Weights of a small encoder-decoder audio transcriber.
Model: log mel input, encoder arch mobilenet_v2, encoder norm groupnorm, encoder depths [3, 3, 3], decoder layers 7, decoder norm rmsnorm, decoder activation gelu.
Training: 11100 steps, batches of 192.
Data: trained on read English sentences (LibriTTS-R), 15625 training examples, 136.4 epochs.
Rows from block 3 of the text decoder, named by matrix and row number. Rows with one number belong to one attention dimension. Each number is 500 + 25 x the weight over the matrix's rms, rounded and kept within 0 to 999. All counts start at 0. Numbers have three digits each.
# q: cross-attention query (decoder.blocks.3.cross_attn.q.weight, 192x192), inputs 64-127
# k: cross-attention key (decoder.blocks.3.cross_attn.k.weight, 192x576), inputs 64-127
q.85:516497463495506478486496496488494481474545518488485492525460506467479512481493468450477488499531479532497525476497472498542487498491496527495523509511508501523500487509548512471525501487515538
q.86:549502498520497505502513488535513493526518503525517481537549527464467513517493481482492507514532525499519462432518503507507525502503501474529484457473497466510465495517513491499492534541525465
q.87:504488504459468495488481507511490481514509468496518495540511524504536503530476554503481462534462540482461502522519535506466476474518487485459499493509457543451514496499472444468516496527514459
q.88:514461475508508492484494492468515456459507542494508480487470491468533504473488473470523526478458474493534505475477477461554529513503439502508531474534496477518537506521510520491513484512508490
q.89:485457494499503540496539490505495493532481504510459505504503510455528502538489500450493491472500452500478525508475474506480473517498496530493467469472519488477488505447511487477546504502505496
q.90:521519438528505505475512517528488470483487487505464495501484523479485512542503497512500511496505483490493465517482468517495529503458480474475454498521462423512526537491544503483518513511456505
q.91:480476545474517506486535501502527520546519503512498501499456517499493462523503538491495492526504501480522508481522491493502489507539492510543544469491453514526496469508536485496534480519521502
q.92:523481523493522477481504506454447497444512524511520504478524495502499489531480519502512516539474529527481496454493489420484477503511520538530551500478530551490514503479464516531522504481519512
q.93:460449509491524462458498499523499532488521464518520515511498443498469495498521536455549495514501514486522499517465485555501540511527485488478514458516524545494539485540502485486485508448565477
q.94:500487491457507509490495511469484494535498501506504456474493495525500526548474529501497503503521509448508476518455478481507501491535526460514525533459456487480528500516530486511490508524503488
q.95:534477522483484529497537487528522491525510491492514515467504514505504513529505496524511496459564497495464499551522485528512554508511480464479469494505519506480512506522469496488485550499490483
q.96:492504540464526520495536481501485491504481507503483480520490505505518527434486523486518508491484517508497515489489527540521466481472487478513506515515517497496513518472474521473491483511509452
q.97:491485497514484465498473475491527514522464473467535467506518468475507468509475503446504530518488487506512526486458482534485533471486523475490488521508512478479517467510528501484509516552523509
q.98:500527538538522506453494487470495483459512498475490505516477498485478489473510490473457482532525560479504555512512499475558525487482502433538556495535485522521484510529519518469567453487479479
q.99:497473487509502480499438462502512518501473477526492556508516538523493500477528509478504492472474461489505507495553526523468524521459532467476499528510494449512490492485500506500513517506469515
q.100:502478427461489513515489495509490508539499479498549507468525471522441537519495492476504503503519495489458500485501533467500485453531529486490476472489489504478432481473526464488493550514513505
q.101:510483491477500480478501496493433496509476476493473498493543495551468518514499509495492541493541486507520460543464539504524461506465448473527471535467517527484494521489466504473495490471473477
q.102:506515501484503508540450495486445536467496502494530510526468553497445504489525493485439508479497530522516469526508488514506484527484506526471515488487523526470485505433481510469503554498546534
q.103:467531559503537520519498481495460494501512517502501500489486472523547479503519521455557537495499503538505504509536521485492502535486503457541546471505535531529500485512522537502496490494498492
q.104:454460446504487494535490545488472474517518541486456512474456495524527519504515499455532497482516447432509495538469468492489476459509508491478498515489534472520473490526487513530471521508518487
q.105:508523508454530499503468502510512475527489486459484490504482494534505511535484483505547458489537484480512489493492472552479536445470495517502479466488481503457504464506569513498519501526542521
q.106:513521469526531493458506540470483465514526497502521511514535481520500491499453485475468478515478516495486543500509556496499533474525461471511471488499474519461465524536501492548502506527497519
q.107:489491531481489478514512523536495505512528462522448514466513517502502509530543569471489476496520492472526494492496496491504489515468509489498468520543435475502462508512510498509483482481477519
q.108:514489470474518519467488473545526457491474535478509543490517516465490499521489475492464508508502511484448508516476467454508513557475518502520502474518470483455534508484526520506512463464488533
q.109:504475484507453529526497546520456513514528485490471532519525524485478495514476488541498465517504508498514507466516542570505522465480542513495542484473487502509540514523484526533474512525499501
q.110:468497495590458539462542516533516534452529502507510492444499489479481490462502497493480464495533490504514526520540563507532510508542531503513499497473514503505517531492498528474495519504497475
q.111:514526501518459514493516512508475498513508497474471516529487472533498463519494521475518539490496520437502509482524517515474487489542518490501494471505507490527524500483495507507469502497519505
q.112:492522484497485529562512484504478493527509500515453525509533518513509472483493509469464527452533525480464514502528503472477523493520515538481532524531503493513471510535481491489520540510548512
q.113:507476498525475520462476532519498497551463516485517481506524467519466473517461493513514496479539442468494490518499469489500528483487466563495521476503524510521499494489516472518489516461497503
q.114:508533487498478470484488504534474473470493473485476501544497502511465476505496526521479451467528542508539450500457527515525538488515436517531463511484508531473512528482530491513473515489526490
q.115:501502503498499531517440475518466496466502510473531509493435530529484500492496532508515506491482475522545547493531481471523502448462444523476530492554462511523492519512507502510473517506496494
q.116:469484522500502507513511502511525482511468519476514532481514496487498475469513473495492481516485520493506501519514525492485499509504514515481548537485485537451451465538521533489478547475503507
q.117:528497501521520509544476507478506529502469493471533517520503560511541528504454453466528531516542564516501486494547497439521491503518514499462449496513514468499509543508479507527505505535469513
q.118:507464522532508497529488508479499482562487501495491531500511487535504472500478554500477448501534477507520495476522474499492526479534484532536547460484526458505513492502481503478534522483495520
q.119:509541543525510448534537523503486487539510485501458488460505528505483514487520504532495502486520489498509550469458511504463454538482509445524493454495512511506509536527495508503496538532508499
q.120:466494530511509502463478527484530492470475508432486504517480505499528494512493482450539484483528499469466520457494467520481492517472516498497470504508496497538554480486455467500497492478509534
q.121:503526510511487540517510475514484501516493527452491511509549462542456515496538520513484519516475505482468519507529472517486477520509506514507487513487495518517518509481510493524515457488489498
q.122:527517520502474539545502489469541495498484536493495531493502481465513492505483513500464529516531477520466522528461533506502502507499491519507529519455499486491511523503430504505510466461515528
q.123:487494508470499507477477494468555486498493550541467527526515523520538506504519536492475527503493517525472503511543515510515518491518517523505480485495553471499536480503520510489529537534559492
q.124:535450500532482507486494516545497498488477462429504510476505484530531478483530561520523468478502530495536491460523504525501491462467485510447496548489524501505475462473459481466489469544522481
q.125:518493517534512457460461547518529503474490486486499530501481492528479488488513475482494497477497504472528499467536509472490514531518545467527490475502529511515491529525517533509517522525458513
q.126:501492505487499543514517492502548505491500509519514457492514462509473515492484510504505504486480503497484481505479482512530483507503471503495479516482471509481574479524494545519529498495486489
q.127:441541487495490508500507537514477511498491526488531488504504504540515505496489508499527537496523532498484463490503501536493519522464537568464498482525496493520583549509490488490479452505485501
q.128:462480468477477502503509488467479526495512470461504487453513493529505458501517483486507501524485530518481482520472519497543468528500486473497494492511512483505478461494527465529540504512473502
q.129:460461490491470493514494488480515487534499470486538479526465490520500501503462471492512510510513522502494480525488543496496481493536535477495525493497487480489506534495518504469478501491514501
q.130:468456500473537479511542527500532498498493483504485495485533457492517464435517508519480491495515544499519531514492479506526489511505484496527492552499496513563538515537486495495486487539535529
q.131:528498531496484522513488453474493518503498505530479514476493505482477515502474525484495482500479523485482514474534517525516473507471527471491464512469500468501492509524545496515486528473495475
q.132:456485491469500484481496494449512497562516502462501524482519467481500483485533526512499510526490487472465499462471527521495505447528459498496510547527480521493507535524514494468516462505540490
q.133:467463539502482514509471480478500510519521494503493534480512499526478536463496480514496485475490522549479498478496496497515481533522479517489478476523516472542493479529515479564509502496530469
q.134:483481496525537515504469552488521496513455473510487466531513520470489463521529465484450540511453509502475555521522434526494529500462540513491481517513577497520493472501489462453494471487498447
q.135:520501533508484486496489498477469498479444524509535539527518496423488498517481528515473518483542515515524497481523462511489462517467498506507501485492480522487482510488504532531478460485513493
q.136:494518497509501525482496476481491479458532471507527495519493479519489530507519554508469498493500517531542512493501497540465482488514523418498530494493512508483444496520504489517507455486490483
q.137:489518509485471471517457489509526473478466460507471500510499476470483511498479502486486493525509492481530498495532541534462522527488503488465501486450502495521514503485471507529519472502473482
q.138:560489500508504508531488500487534495478509519506482506484523501496470488487481520513481486531529527500520491512461502512499530492453530479490506503491477497527499510491507476546491477535462521
q.139:538481491457505544488520527531465509512478498519530514502500534500538508439470540542504485517513499487462545510497518498509475476528499465490450503548502488495504538501529465537487519520510526
q.140:490474503482498526491496498455543478498458496499507490492513506459481563534500489509521511547502516537480453492541458490478542497525517490490446525506484508477494484532487518484487495509528523
q.141:517450496511501502527514468453507464521535527529479505499476547503474489484533496503470478553536535457499537473534511506500505539490505491445513500535486533515494503473503481477508515476496508
q.142:479462465478480497497474517523522529457472499493521529481513474467496464518494478479503475518503470494527483536488508542498462458527489506488499484534479552491506494466500481486552467548522514
q.143:487524516530481482545529514467492493506498493508456480462493474490470504468494527499494531521494490498509483504558514492507462460491482516534507488512458503521505528515519507487536485554499487
q.144:528506528505524522479482490541452445495501498514504509581512485482497524494496519498490464498511496452472460485515506494475448542489506492514508485471535501498489481518468471538515538466495491
q.145:536465467500492509492530520501565504509436483474472519551531503518493492537499491490505511516516521494453452515520520521500479490496521445452528513494530482511542524515511500526481523502489467
q.146:510526502511507479509494497482521502498486486507544514543490547544470523492509504499531494488520491486457497502518468478554500535437510496462518494546502444479468539561532490508514529530536496
q.147:494472472489512504492466559514486486455509564519527492550502509515486478469483500486500474507485533461524499562500519473513483501469497528474532540467506471460518503488494514505538493552487526
q.148:487483519524470466528519516501481507511507475564498513467481518512497517506505469536499507523512526492535511523477531496504501529484503435483512477477461503530454504539497492552529516490498447
q.149:545521519521532522490522446493440503531477488492520504530456507476481462518486486490482513476505521493491484510487466507491485473522452498434487518463514485507483482467511475571494483498499499
q.150:533477477508498514471488524507520497488501510477512475505459483451509528500535536472516535478457509510521495552515506481480488505464517499487530500529493485531516505505497496501471487514491517
q.151:487488517485488494489468495504497486472477471493515526480532508493509475544498491452503497516516500496495526495471497510522471483491503505533535491561523449492499497533511490512472526525512502
q.152:513479507516484508538479487502457479510464558488489515511531527521476496518478459491520476475490480528511491535500484518508502479485508502498491491476501500525489494495528488499506496541496509
q.153:507502492507523492519447520489497516436514543513473479533508518507512493453488524466506466508509474519528473461531512486551500500518522468535525510483487496506463529471484483517464490488524471
q.154:526507497509516510518479470491547505509511522521487502500464543521554565471511510525555507517496499474489518507527522515476502478516501489465453518507486455478522506482495533508466478507498522
q.155:498517504534495491520504431520502523504498505450479504495486482517481523510526506491493466444504520505498540465511502454515475550492491506478531492512480481506566455510481489516526528485501482
q.156:474479512521499520506487528544498466459518437497509514461504450500513468498479498497531520454509532528484460486479520490489465468565509468482504509470489464436519537508532513484475537503445522
q.157:509519500509475496554486537504477464511496534546521570474489503519559495503489529493488502518507537443475500469534481477460527530532452478464505507502521538528493486501475473527506522473493512
q.158:452510494511508515503544507463511489559498513502476502495511519548472447519477485488531475519534525501503491513514555485515489503523480490525507503493514553477552526514476462495497491509485448
q.159:516496509496515512509543479506483474489516532482479483514516509518467495475479473493477521515453504516474553493537516520530524506528545563495501481531517526504493552495474510482492505455537515
q.160:506496534487517487489458510531499481470528507498522467488535501480411521484535523541490521495496544541482488541503510497505514471518491430492527487477464492481513533452492502485501505496497462
q.161:490450543480506471530481464521473498522472482501523511518535458478532500501490434467489550472473486502506469517464483491492502476491452540494472465506490461527512505529467520494524541484509491
q.162:491486502522518442535482481522481493464529536512530485520484482500477512505463479442479547508499481506488506501476502467535492503498501477495517512474485529486507517502529542522509479463496488
q.163:491538531510485509481523498525460539521539504511492480540526516487502507454495502461531484503496483486486484492519475508506476553510526481481544463515488470550456472460505451540475480487525569
q.164:528500510470457537505490480451564519462500527489506514513488539524530487507481478488497477515501509540537494502513491505430521487468523500510516504490460509468518472489515446533493508503478496
q.165:486509513491509456518489516500512549532448525488478457527486499502524500514506496490465469512480469525539532494499541506482452525541530467507494542504487439473512510517532472525507515478503515
q.166:493509491510473484487505445520523450519519485534494471513492472487481496508511512456472456515516486496437514495488500500477536501478520543458466530522465537507462553465504512485519515505527481
q.167:518558523477508513517463499525527494489502502507513500513503507536514512477485533485517543514484526492514542464488481464502507497497486509517512494511524494500504466468539488448508455466488474
q.168:485527453520485496526506504463527526490497527529509492487507506454519515520496497538507478564530481511533477497476503519506471481526530530519519484519502491495511482520515529484508528490531521
q.169:482508511457496500492464477500512495521497494501466491497517527489493533496502465536482480502521491507489482521525512525504494552519418499540463506469500475516523475467507481499493512488461494
q.170:501524489527504450495499506472490508514483525493446499507481494523491470490485533521467486526475472511507492535478510478491508469508513495506471467542466546505529476486480477497500494535519486
q.171:483509522498495499455480533514517508511521488539476555489498475497476521514491524507538479459475494494489519453504482509504505503503505501459504487487512480498523496494477475500449512526526506
q.172:523460496530523478520515507513456451516473496484520502473512497452535511520486506491493474547510503488491501502501522481480488514486470511570502528525458516480503529531501482516527466492513496
q.173:506481501520502487472511496518529444505501484489501508466520470548491483504524498536469495498458508504485477491498487498478543501503507489534490541503470489495490479476518525528484483515505497
q.174:476487480527497515505516514537476490507493516509487522496528514461462498481505485498491504515508499531520526548535534494436536506477536524494479501565503510507485508504513560515486544470470451
q.175:489529534524518521458514500493518442503484502537492555526534515493512514519470473504530520476481529444517484498498475521468521548489489479508511507465461524506524516550568542532486496520527471
q.176:548457542523481510459484498494516513505501484509488517542500492468511557502495440488498468484520477556512525469480466537517455497517505506503494512523550469499490449499501493537506493454543508
q.177:523514554524499472497496465581536522515565486506511514485515531496534492510490500530510522521527458501475508521487522481506509512502505484498544516536490517461515493484496510496521480464535492
q.178:460509479483499542491544536479503483518512474493520545473518507503517523485511476517461502483529485480548462472488515459482508517489524527515512482517496496458471503469481501536508478438456481
q.179:453522481465498537493510472503463502484489511500544474522504510510475518529493535544538514504537527472438500521515498498462494505493534562509505470508482520518504501479461520481493486479466522
q.180:484472488534478565480522525525495553524489472528476521506515498516507486481501492497460523479535496465492500511489532490531481546479545490505518487469484491488532494489514485464551462473496444
q.181:503481504497492510472470491481517464506508556485473501520511497534553505512542472513476507486509507497482490508477518510501471522512488507552477481490520497490498505481467539494491536497488510
k.85:536527483462483486439509534471532467487492497499496493512492491512520506557487529480491501492502488501479528529528482541504494526472492523541503522522525492467529514467528503488454466496462546
k.86:486525507494465547477457499505478503477475520540508504546492485501432532515537519547511500510533494503500459517530459506509481508502509462490483538506479504534524486508547545534503485454520536
k.87:533510526517475512522521520491455499507501500519466491511478511494513541537524468514501470495492485476527489479485491458489482506505465489449514471470479480452502542525525494482497465493480481
k.88:514491435517461491526511490549566504482523518498490466483457517512476525513561498508508478470506529501519497513483523472501507531514508512488492525531498506461534518520529428468522497469528537
k.89:478520501504491527540491561476478496514483514494505471537471510489522480515472479504535465483501493456542514476502532515511492490458500501497513469484475483507498503464526526497515518495499511
k.90:513453488460526475512548475487489524491545514496495459500489491446466469502506511511467477493527474490514491446513521491514516509465511452496534513497505502455516480473519482525518524480504460
k.91:511520495464506555465482500496535503510543506499466561521521502523509524494539528447497490499454510531522492550529476506493509469531463496517512469529478495477488527517521496469508498516492483
k.92:486471519477509500460549504480537529530508485476493482517524531503541555455517458477493518470484493455496548539515498471464474457475542535522506512494507502454538529488435517501502505520519497
k.93:505423508518518510458502447498529497488505482519413446505548472532478483488469456507527497482464496525504457488467508484452485497495501529499475454508471495468481484495453475537458492528534466
k.94:523466511488503478557506439487481483486485492502505480530532513512509503463479522514504502503576527525490493538527490474500493494530506510465502474499478466514424517507488522538498500477511479
k.95:503482502467469484461496548502490501535510501506515465485467498500503486480457434501509492501528534481485527490515518515508515520481507520539530477466449516513500510484481473520528508490522473
k.96:507503464494504459496467482489508499456511469490503480509502534501500476488502518508532507525515549508512515471555520467504504525525473525507503483514454513470518531502500499508475493514507497
k.97:474485518486525513541511544456475528459467503480527495558479552483503498476490534458499447532503491486500533508524498496488515495492508505524481481520458529502499475485471512516514528504508464
k.98:527544511534472500489500516484467483504470497536490569465484502559523511546533525468492548535513515536484504493527496512483523476511521500491482487513524506493493468496504516462523538518520468
k.99:498478541467519480497474511504530502465539482465492492504499513505529526484495463482526466508552490522537493500494511500481478518479483508524500511484527488478517485491525539514529496522509530
k.100:496502481546496514487516521510479521503477518493462468460534488472556480471477485490497475515492479487474511544486491486534501553501509451525511492520516523511513520498486529508470506478494508
k.101:513477497509471509491527483479502496474507506496501496474508493450496494510492460502540516493510516531519489479516515467508501480520444517478522520477503485473534488485495504514499532497534515
k.102:529483519489545512495472509516482429509511453510486519506514466495516473473495507505480459464474492479511529515473497490566461528520467503501470469510475516472484473519476516517506507449482510
k.103:475481513485481515497484512473522475491465461523483498539478504505491463526503494505547509527435534476532512503543492494515478520510483462484504549519482484533444490513492520539540536550525541
k.104:490494536509501456463486501520463494548506493464502511566485481482513466515505491500479491471485506452517468513529501531471490534469490543506472484481495490503509487477453495471490513483484529
k.105:489471510531500523530520480509504505536531506439493509502459494500502455499519526506482470451443542484474521506539533445487516503498507505491487526479505504534538454494442553473495492500488522
k.106:480486416520463504483520507517498499495481508508451504492492462519504509504517516471455485501483480563491512493481498527483460478535478490492504496464480538520531436512536475504496529492439500
k.107:494479478517552473539529458511496506494530490502533525480473558509520480532521503503534537485460495458552484451528459470538511498542493522476494505481480495532471560491527521489487458521473449
k.108:486493531518472516516468479502481518491491474501531511453508489522485472472507512493515473521517504529533522524513477481563506523507482517503502469500451493466440464565486501532500503489510488
k.109:476496491514486444524520487519445496503473515518501456510517458513519495502521509479483485492490487531491506501498521476492531501482545481553533455468496507503502504477476496468439474480528486
k.110:486459497521524526504542463503467498488501491528475532508539488507507460511501507452468493509521526508493517447520516523547468498525496482553477493489500459541486500512505476477518494493505533
k.111:516459476485488515478500496532480478490513490483464498509564507500470522538530512513480540518518502480528503511490541524502509532505527482485487540484536537535475461514482480494483498511521487
k.112:528473501493492445507521465494462534477500487498476447516470503548490510468465474469507468481454498482474495503480490512526506521505454509545487443508498512471560505506483520486526505482508450
k.113:550465511511505483519526502477496474506487525433473507495507512530502522489480482551502524462498527485508514526541505501519509486507505504482499528475520515543503540538476495491506524515515526
k.114:470473495512520542542491507497503490516504531451503547471467485527474499522523473490517487507464480559504501545525494521456469480503486509505491487524525495480503477508527495543493495497486531
k.115:474480533465517474472499555484553477507538514473494540528527521492499510478467520516503528514524463403449480476510523487504536511519494479513542521488481451501470524497520514485511512529472502
k.116:450536478505484474483513485530487476482484476501493503502521551532523491492498457481504471497485508501469456483519518492529486514491464547501487534502548542559483528541428488531537474506483520
k.117:492495490487499490514499497535496545499490493514457470541521512476496519483509504488515465532538533457500475475501455509519507496480470506469535519509490512501424519456570510497504500484513489
k.118:482510498483482470502504525511497566477508478505501505506493508563529511522518509494495508473536477496559469515499496512486495518454507486508526557505505462492537547444472472493498476501504511
k.119:501557472528548513459479506533493459502516493490525485525487554464497508481521461476539478522490530486530531465542542476456478472518555498460481496492540519466473493510504515497465551490477471
k.120:463481491487492507521476453495488507473428497461520458495475468493511473507532544445502507518473509487518535452491490483524523492490524522493490479510473504518487475473465490494493498503492511
k.121:511456527473495493508505464525494487505507519482434473551471515497492490486482450499468461502492487499526512511543503482507526525473556472505518496514473544493486462471461477487538531482523504
k.122:489495543454533536519493515544514518503515484516517487507494477542527500471531508494510506502530486543509515491551531510546487496495508528554531477506547462506497460508508503507477487509507459
k.123:486487486505502498499481499546485517515490557511493483535474496525548542503450501498503500494544503485526511501519468465509435466477526517528491492495471487496505522496482487497482489493489508
k.124:517508515481441539504531512552501525474507492518495501504480505435471424476522456518531511487523484469507467476513539494514541476528504482504541517460537517466476538503486485546530494510470523
k.125:506502501498515539486470515439517446504526543515522519549463513494519495517476495479446504478544458490531472510499518508525522481482491489520480524488492504481473531485484520536489514504530524
k.126:489522464489482490509487525555468523503483476514515449518514478515473466461499476497476516477519511474516531487514459515507522448517498484526518524533482495526475539512516497535480470534490499
k.127:480515506457497502482483483491482494505514494565496504464505530563491508480533477508479502526461479504520512501478457501490476484467485490488515520509497494554501555520484483466514468521476499
k.128:468508487504505459530531516523519496496501522519494515487454537470482484502462506487522515496462500467491572527509499512495497496488486501521459522507478512493497482502470505465501448472522495
k.129:523470532485472495497520506499495501538523514527496492518510513544491535516486479476483492509486535523500477527511470480523510465450484497543541476488478500510450526509472521469536479490523502
k.130:485492471501534499468488498520511525500525518557504489502519453498507480472534509464526559557530528516502517467528497526456524512542475531496485465493499509512532502515507539503497519478501540
k.131:497488452491533503492485496506547479465495515525502484502552513493478498523492494456474472533539518487523546467484492497491524508473493466500491462495508482494523488497482482489522529510512465
k.132:508527481514453534542479534576536523504498501530517472491523530515527544498489516508513511458482500460499446486487538508564489474454551490468499497519507429510512536481494476454474499498471463
k.133:478476497508506526501506476510479540508499492493536456508513480469509487491476487507514505516515502487497569443518507537462493498490528511505476503514507498472497486511479499575514456522488480
k.134:572502500516541475448490472504521488457531448567509497496491548531464504498524493470532493541521495484480476471465472494524527516523504507501519475501487525481509476475499491531513538503473479
k.135:464517472524492492511481457505516491520491500555493428482477514496487500521495413491532512466504487485519517477501522526515513528548497542482497548477503493481523499478550486506511510482498476
k.136:460501496506518538488523482507498506471473492493518458516473505506475507494470477490530508463509501522566511453473523483449517512498503482474501453487492483484565447492485504428494526489506522
k.137:526503513560487540515522514496484515463519488501497500492448483444462544507512549527539477526493480494477491499482505474497502489495518558473531468510503488465517497539548491549504480505515482
k.138:473513478502488521503502520532477496497500527537514510451510496481486534507493505503500484476529476498453530546493499511502537499572508482511548503496484502474490489469496508467508544514452504
k.139:497524499489491526515530524504520492483535475485478496514520519491504520476486490503477482509510462491536476530475488546474455505494571517531504466510436536490519475471484502490492497506496469
k.140:454525528532524450502547464541527515511480568501532438522490509523543486514502508506493497494547518477473456506513466468543490534481550529505472507530481501478464496525488497485522483507474517
k.141:467487481486516469538498516472499476522509475493484487540514502519510529487515519472522468468460527477513501500414473555482491472529505490490486491468500482490534451498496508568458520494511509
k.142:480463498530450482476491478499476529479455493422440505501517478434546512513447557510515513515523491516501462473494543487534491496492500536488486532537475489538478559472483516530508497495502478
k.143:515516502507537489489495537497493457459534457533538566499469521507506541475528476510499489491481517526529526531505513507462497491467518497491523476482493494472501517491542484504516495475467476
k.144:507507466527518491525498471501494488474503496517496553490512532488503507537495507495481589532485496477527508482514512487498502522525489501511474459503523484505478439497443531493484530538473483
k.145:494508495545483495531514504525472482508508492504540509493513487482488475530552488490482531534495491498502522477555424525502449511498484529538458519489459466475490500538488500497490530468487499
k.146:491461496456519509520487505478503508504520509537509503450493517506460455500531488477544471501483559445439469518493545507517542479498487501466470551504480523534513487489510505489468501453477500
k.147:522491477488515473518490483489472473520473495544507501521508454483538516471522510502452466506522482510481519498464508503513499497541518493495497515496508497491523445476502475479503487498477477
k.148:468509546487522498520483523538493518492540487537468520520526477500481437529468456488497476473493526546551488486509505562518474490497455495491510486486512492467498527514510531518485473494495520
k.149:510474501494510481520474505481501462530518471471466485467480545496519478550509512502472533510458491480479480514536509538546442493504489510512502524578523496526506475478507503478497493526531486
k.150:472545502533494457495512505471475499460477488516500483556489472519508502520474491489512480525543472499480476488505552480466483517495472508501485485514454502468491491555543543515525512508511486
k.151:529516494521466540496490496505481464535522499534495508528500487488485500545521513492496510503490490529496466539493507460511523487473544503488517504507480495514492504517474531475467447510488523
k.152:471517516471464492551471473497453494490506498502464516484567483502572495456508497473495474475498498470476477519529482475500509500544531511524461480462509497518507463494512497500506465517473494
k.153:490500504470499490515509479511516563508522528531496500472470484548476507505509504522512511489528529551474512495487533495526510504484493542501475497487543476465478551499523505467493488480496541
k.154:478526512543505503545506494487511480553486490496527492482475559495527445527509508519473466463495503505489487528539497538473481483537487474537552539552472478530504471507458509452493487530468515
k.155:488559497471441554539535515517512469510504514540535440473483525465464484525491539473498519490523498426493548483501514554487531496459493490510526491501524526527518508527482527514537496516475509
k.156:508506539511497544493513509544517452505529434508486452502511491533541498507491496498501504527492468523539496458479517487477516517510500491480445510498492516516481473506516480490439498505518525
k.157:468495469533504514506466466523472448475539471486445507498451498482503493532492505481450470507480525548544488503468504485451474512516530511505479467483490508539488521530517497539501512506490484
k.158:522442532522519512521514540486520506528492512501475475554494509543465478474508540455518505532521489537505466497477491526526501502514466499479467486518540481539504485455451565534549498508465485
k.159:530457478487527452554540502478502507479476510480481532503510467508532535499455548465547514476485481538512473492559519504551526515515514523514490531510468521508474563519518485465475461496502501
k.160:522540515467448483478536510476573502554523468464517511491470510489486486467563501468476492503518501481488486567516475543502519491469502514547486459498524494504485485462477503485522516539544500
k.161:494474505489483494507513460496577489513497500477501520517502493515488503502522531513495483476513492531475466507471516502518510487481496488497469525500502493519503518523510474555505484498474465
k.162:493544524464538504511506499483473487495508520487513511523501539485429476520515467539525505486532492459521471497521472518481492494514539478520506455520498539464493517531537543447518512503471535
k.163:539480469472485472497533490546494545476483533500515480474475517495524529487477521495522471458480490433499481527505551448513476481489485504480472527498479502507539490521483492456484465496504518
k.164:454527469503516480525493469505490458520534514487505496455523472496548524535501523500462503491495505497506510521459471487481473489483539478511522547494525508490455508498503469464529493539514528
k.165:493496457519480521511475511528507542556520501505530483475464484529485516486519455521540500486516498506503516509516525526486516496475506514493538464478490563518523568508459515490470479478520460
k.166:519482512503489532553534496517506482507545493455454501507495504497516526500502524487478499496500497509531457453464513497522511535468487482455516514472485448502493470520455459517449532498492526
k.167:486506474470495458475475465476506475505464511485509502497500519490475518513515502499475542489519544470480566514477481542485468504473530503476523490487494517540513479522461481449491480546502540
k.168:520515489482484465505524508498495545497503487514524532521511507540514502527481427520493512499512549533530518488481535495460522493544476537504474528495536498498485477528489574465506522486508451
k.169:495499501469514470494478541502451480463500508503549507507512554492507494528496470456512606485522496518469436513491495503507497461520485492517471490499523504490496444489503534504481507498513500
k.170:521509510484541521535440531481490501497529440531517514514505502467541489499496491457514480521516506502514525485539476488517522503509450465491508509482522511537494526486543472504532496496499494
k.171:513437519508485532502470499504489565508519517528509460501487483491441521513528506512518500462479486484465529434520509539485506493451474485529518504497496493560452478448467467511475496479475482
k.172:488528512504548537486467496499518438516513521547534515544504509546515488521493508485480500504522479498494494539461516517519477548508475542485488475503533479516525513519514496491458533496493473
k.173:505518491495502507478483508518468549501486497525460510510520488460494514486531501494512482472484524516491516467487513508486526494540511512507470497500491455478493506491444477516517497456518523
k.174:494496498493483488491466519511527440494518522513480514532446502480504536477580488478499509510531519478526531524516544522500527489502506525534530504506467481514524553540525462511490515471488475
k.175:497456512455508533518497493501501495511476521468514515460508465472497438477492479510502498451495503516500486523519518508457503514554544487510495479489522487521526478496470512495493497518506536
k.176:539519513484502496490508512514484510466501500509515516474502508503539527474476515506480552476498483516493531500519497518493517514520484516484486504486430508495471487490447475521464476508463523
k.177:522496484482536513499515554486503507486522483485505527455507493495498455494484514498456464471497479531490488504509496532536533537532450470495475556503484491519481477524513529458469493497454523
k.178:486516533485479487494489429483489516511468464496486517559529530465469519470564556498490477464514521493535471500532504517490491462522500537486490506528501511506474472461509539487535530505487516
k.179:506532493484494497474509564511498468539488472548513422543464498510492515457475468496490538511527490517455480479512517509515475494523519489483488506508498489510489508495489454492474510485523540
k.180:487468488530460492480534487536489469496512510515503504476478444514520519515458494491415530510490494412504461467503515479533508507506498508519508526507470496524547455481537528532510501500482515
k.181:520495477481472535509530500499492535494469500494508487484506556508509460542525465498499498438525531518494489495505491502466453484492527498489506469553504508475436493547476491515515515499500487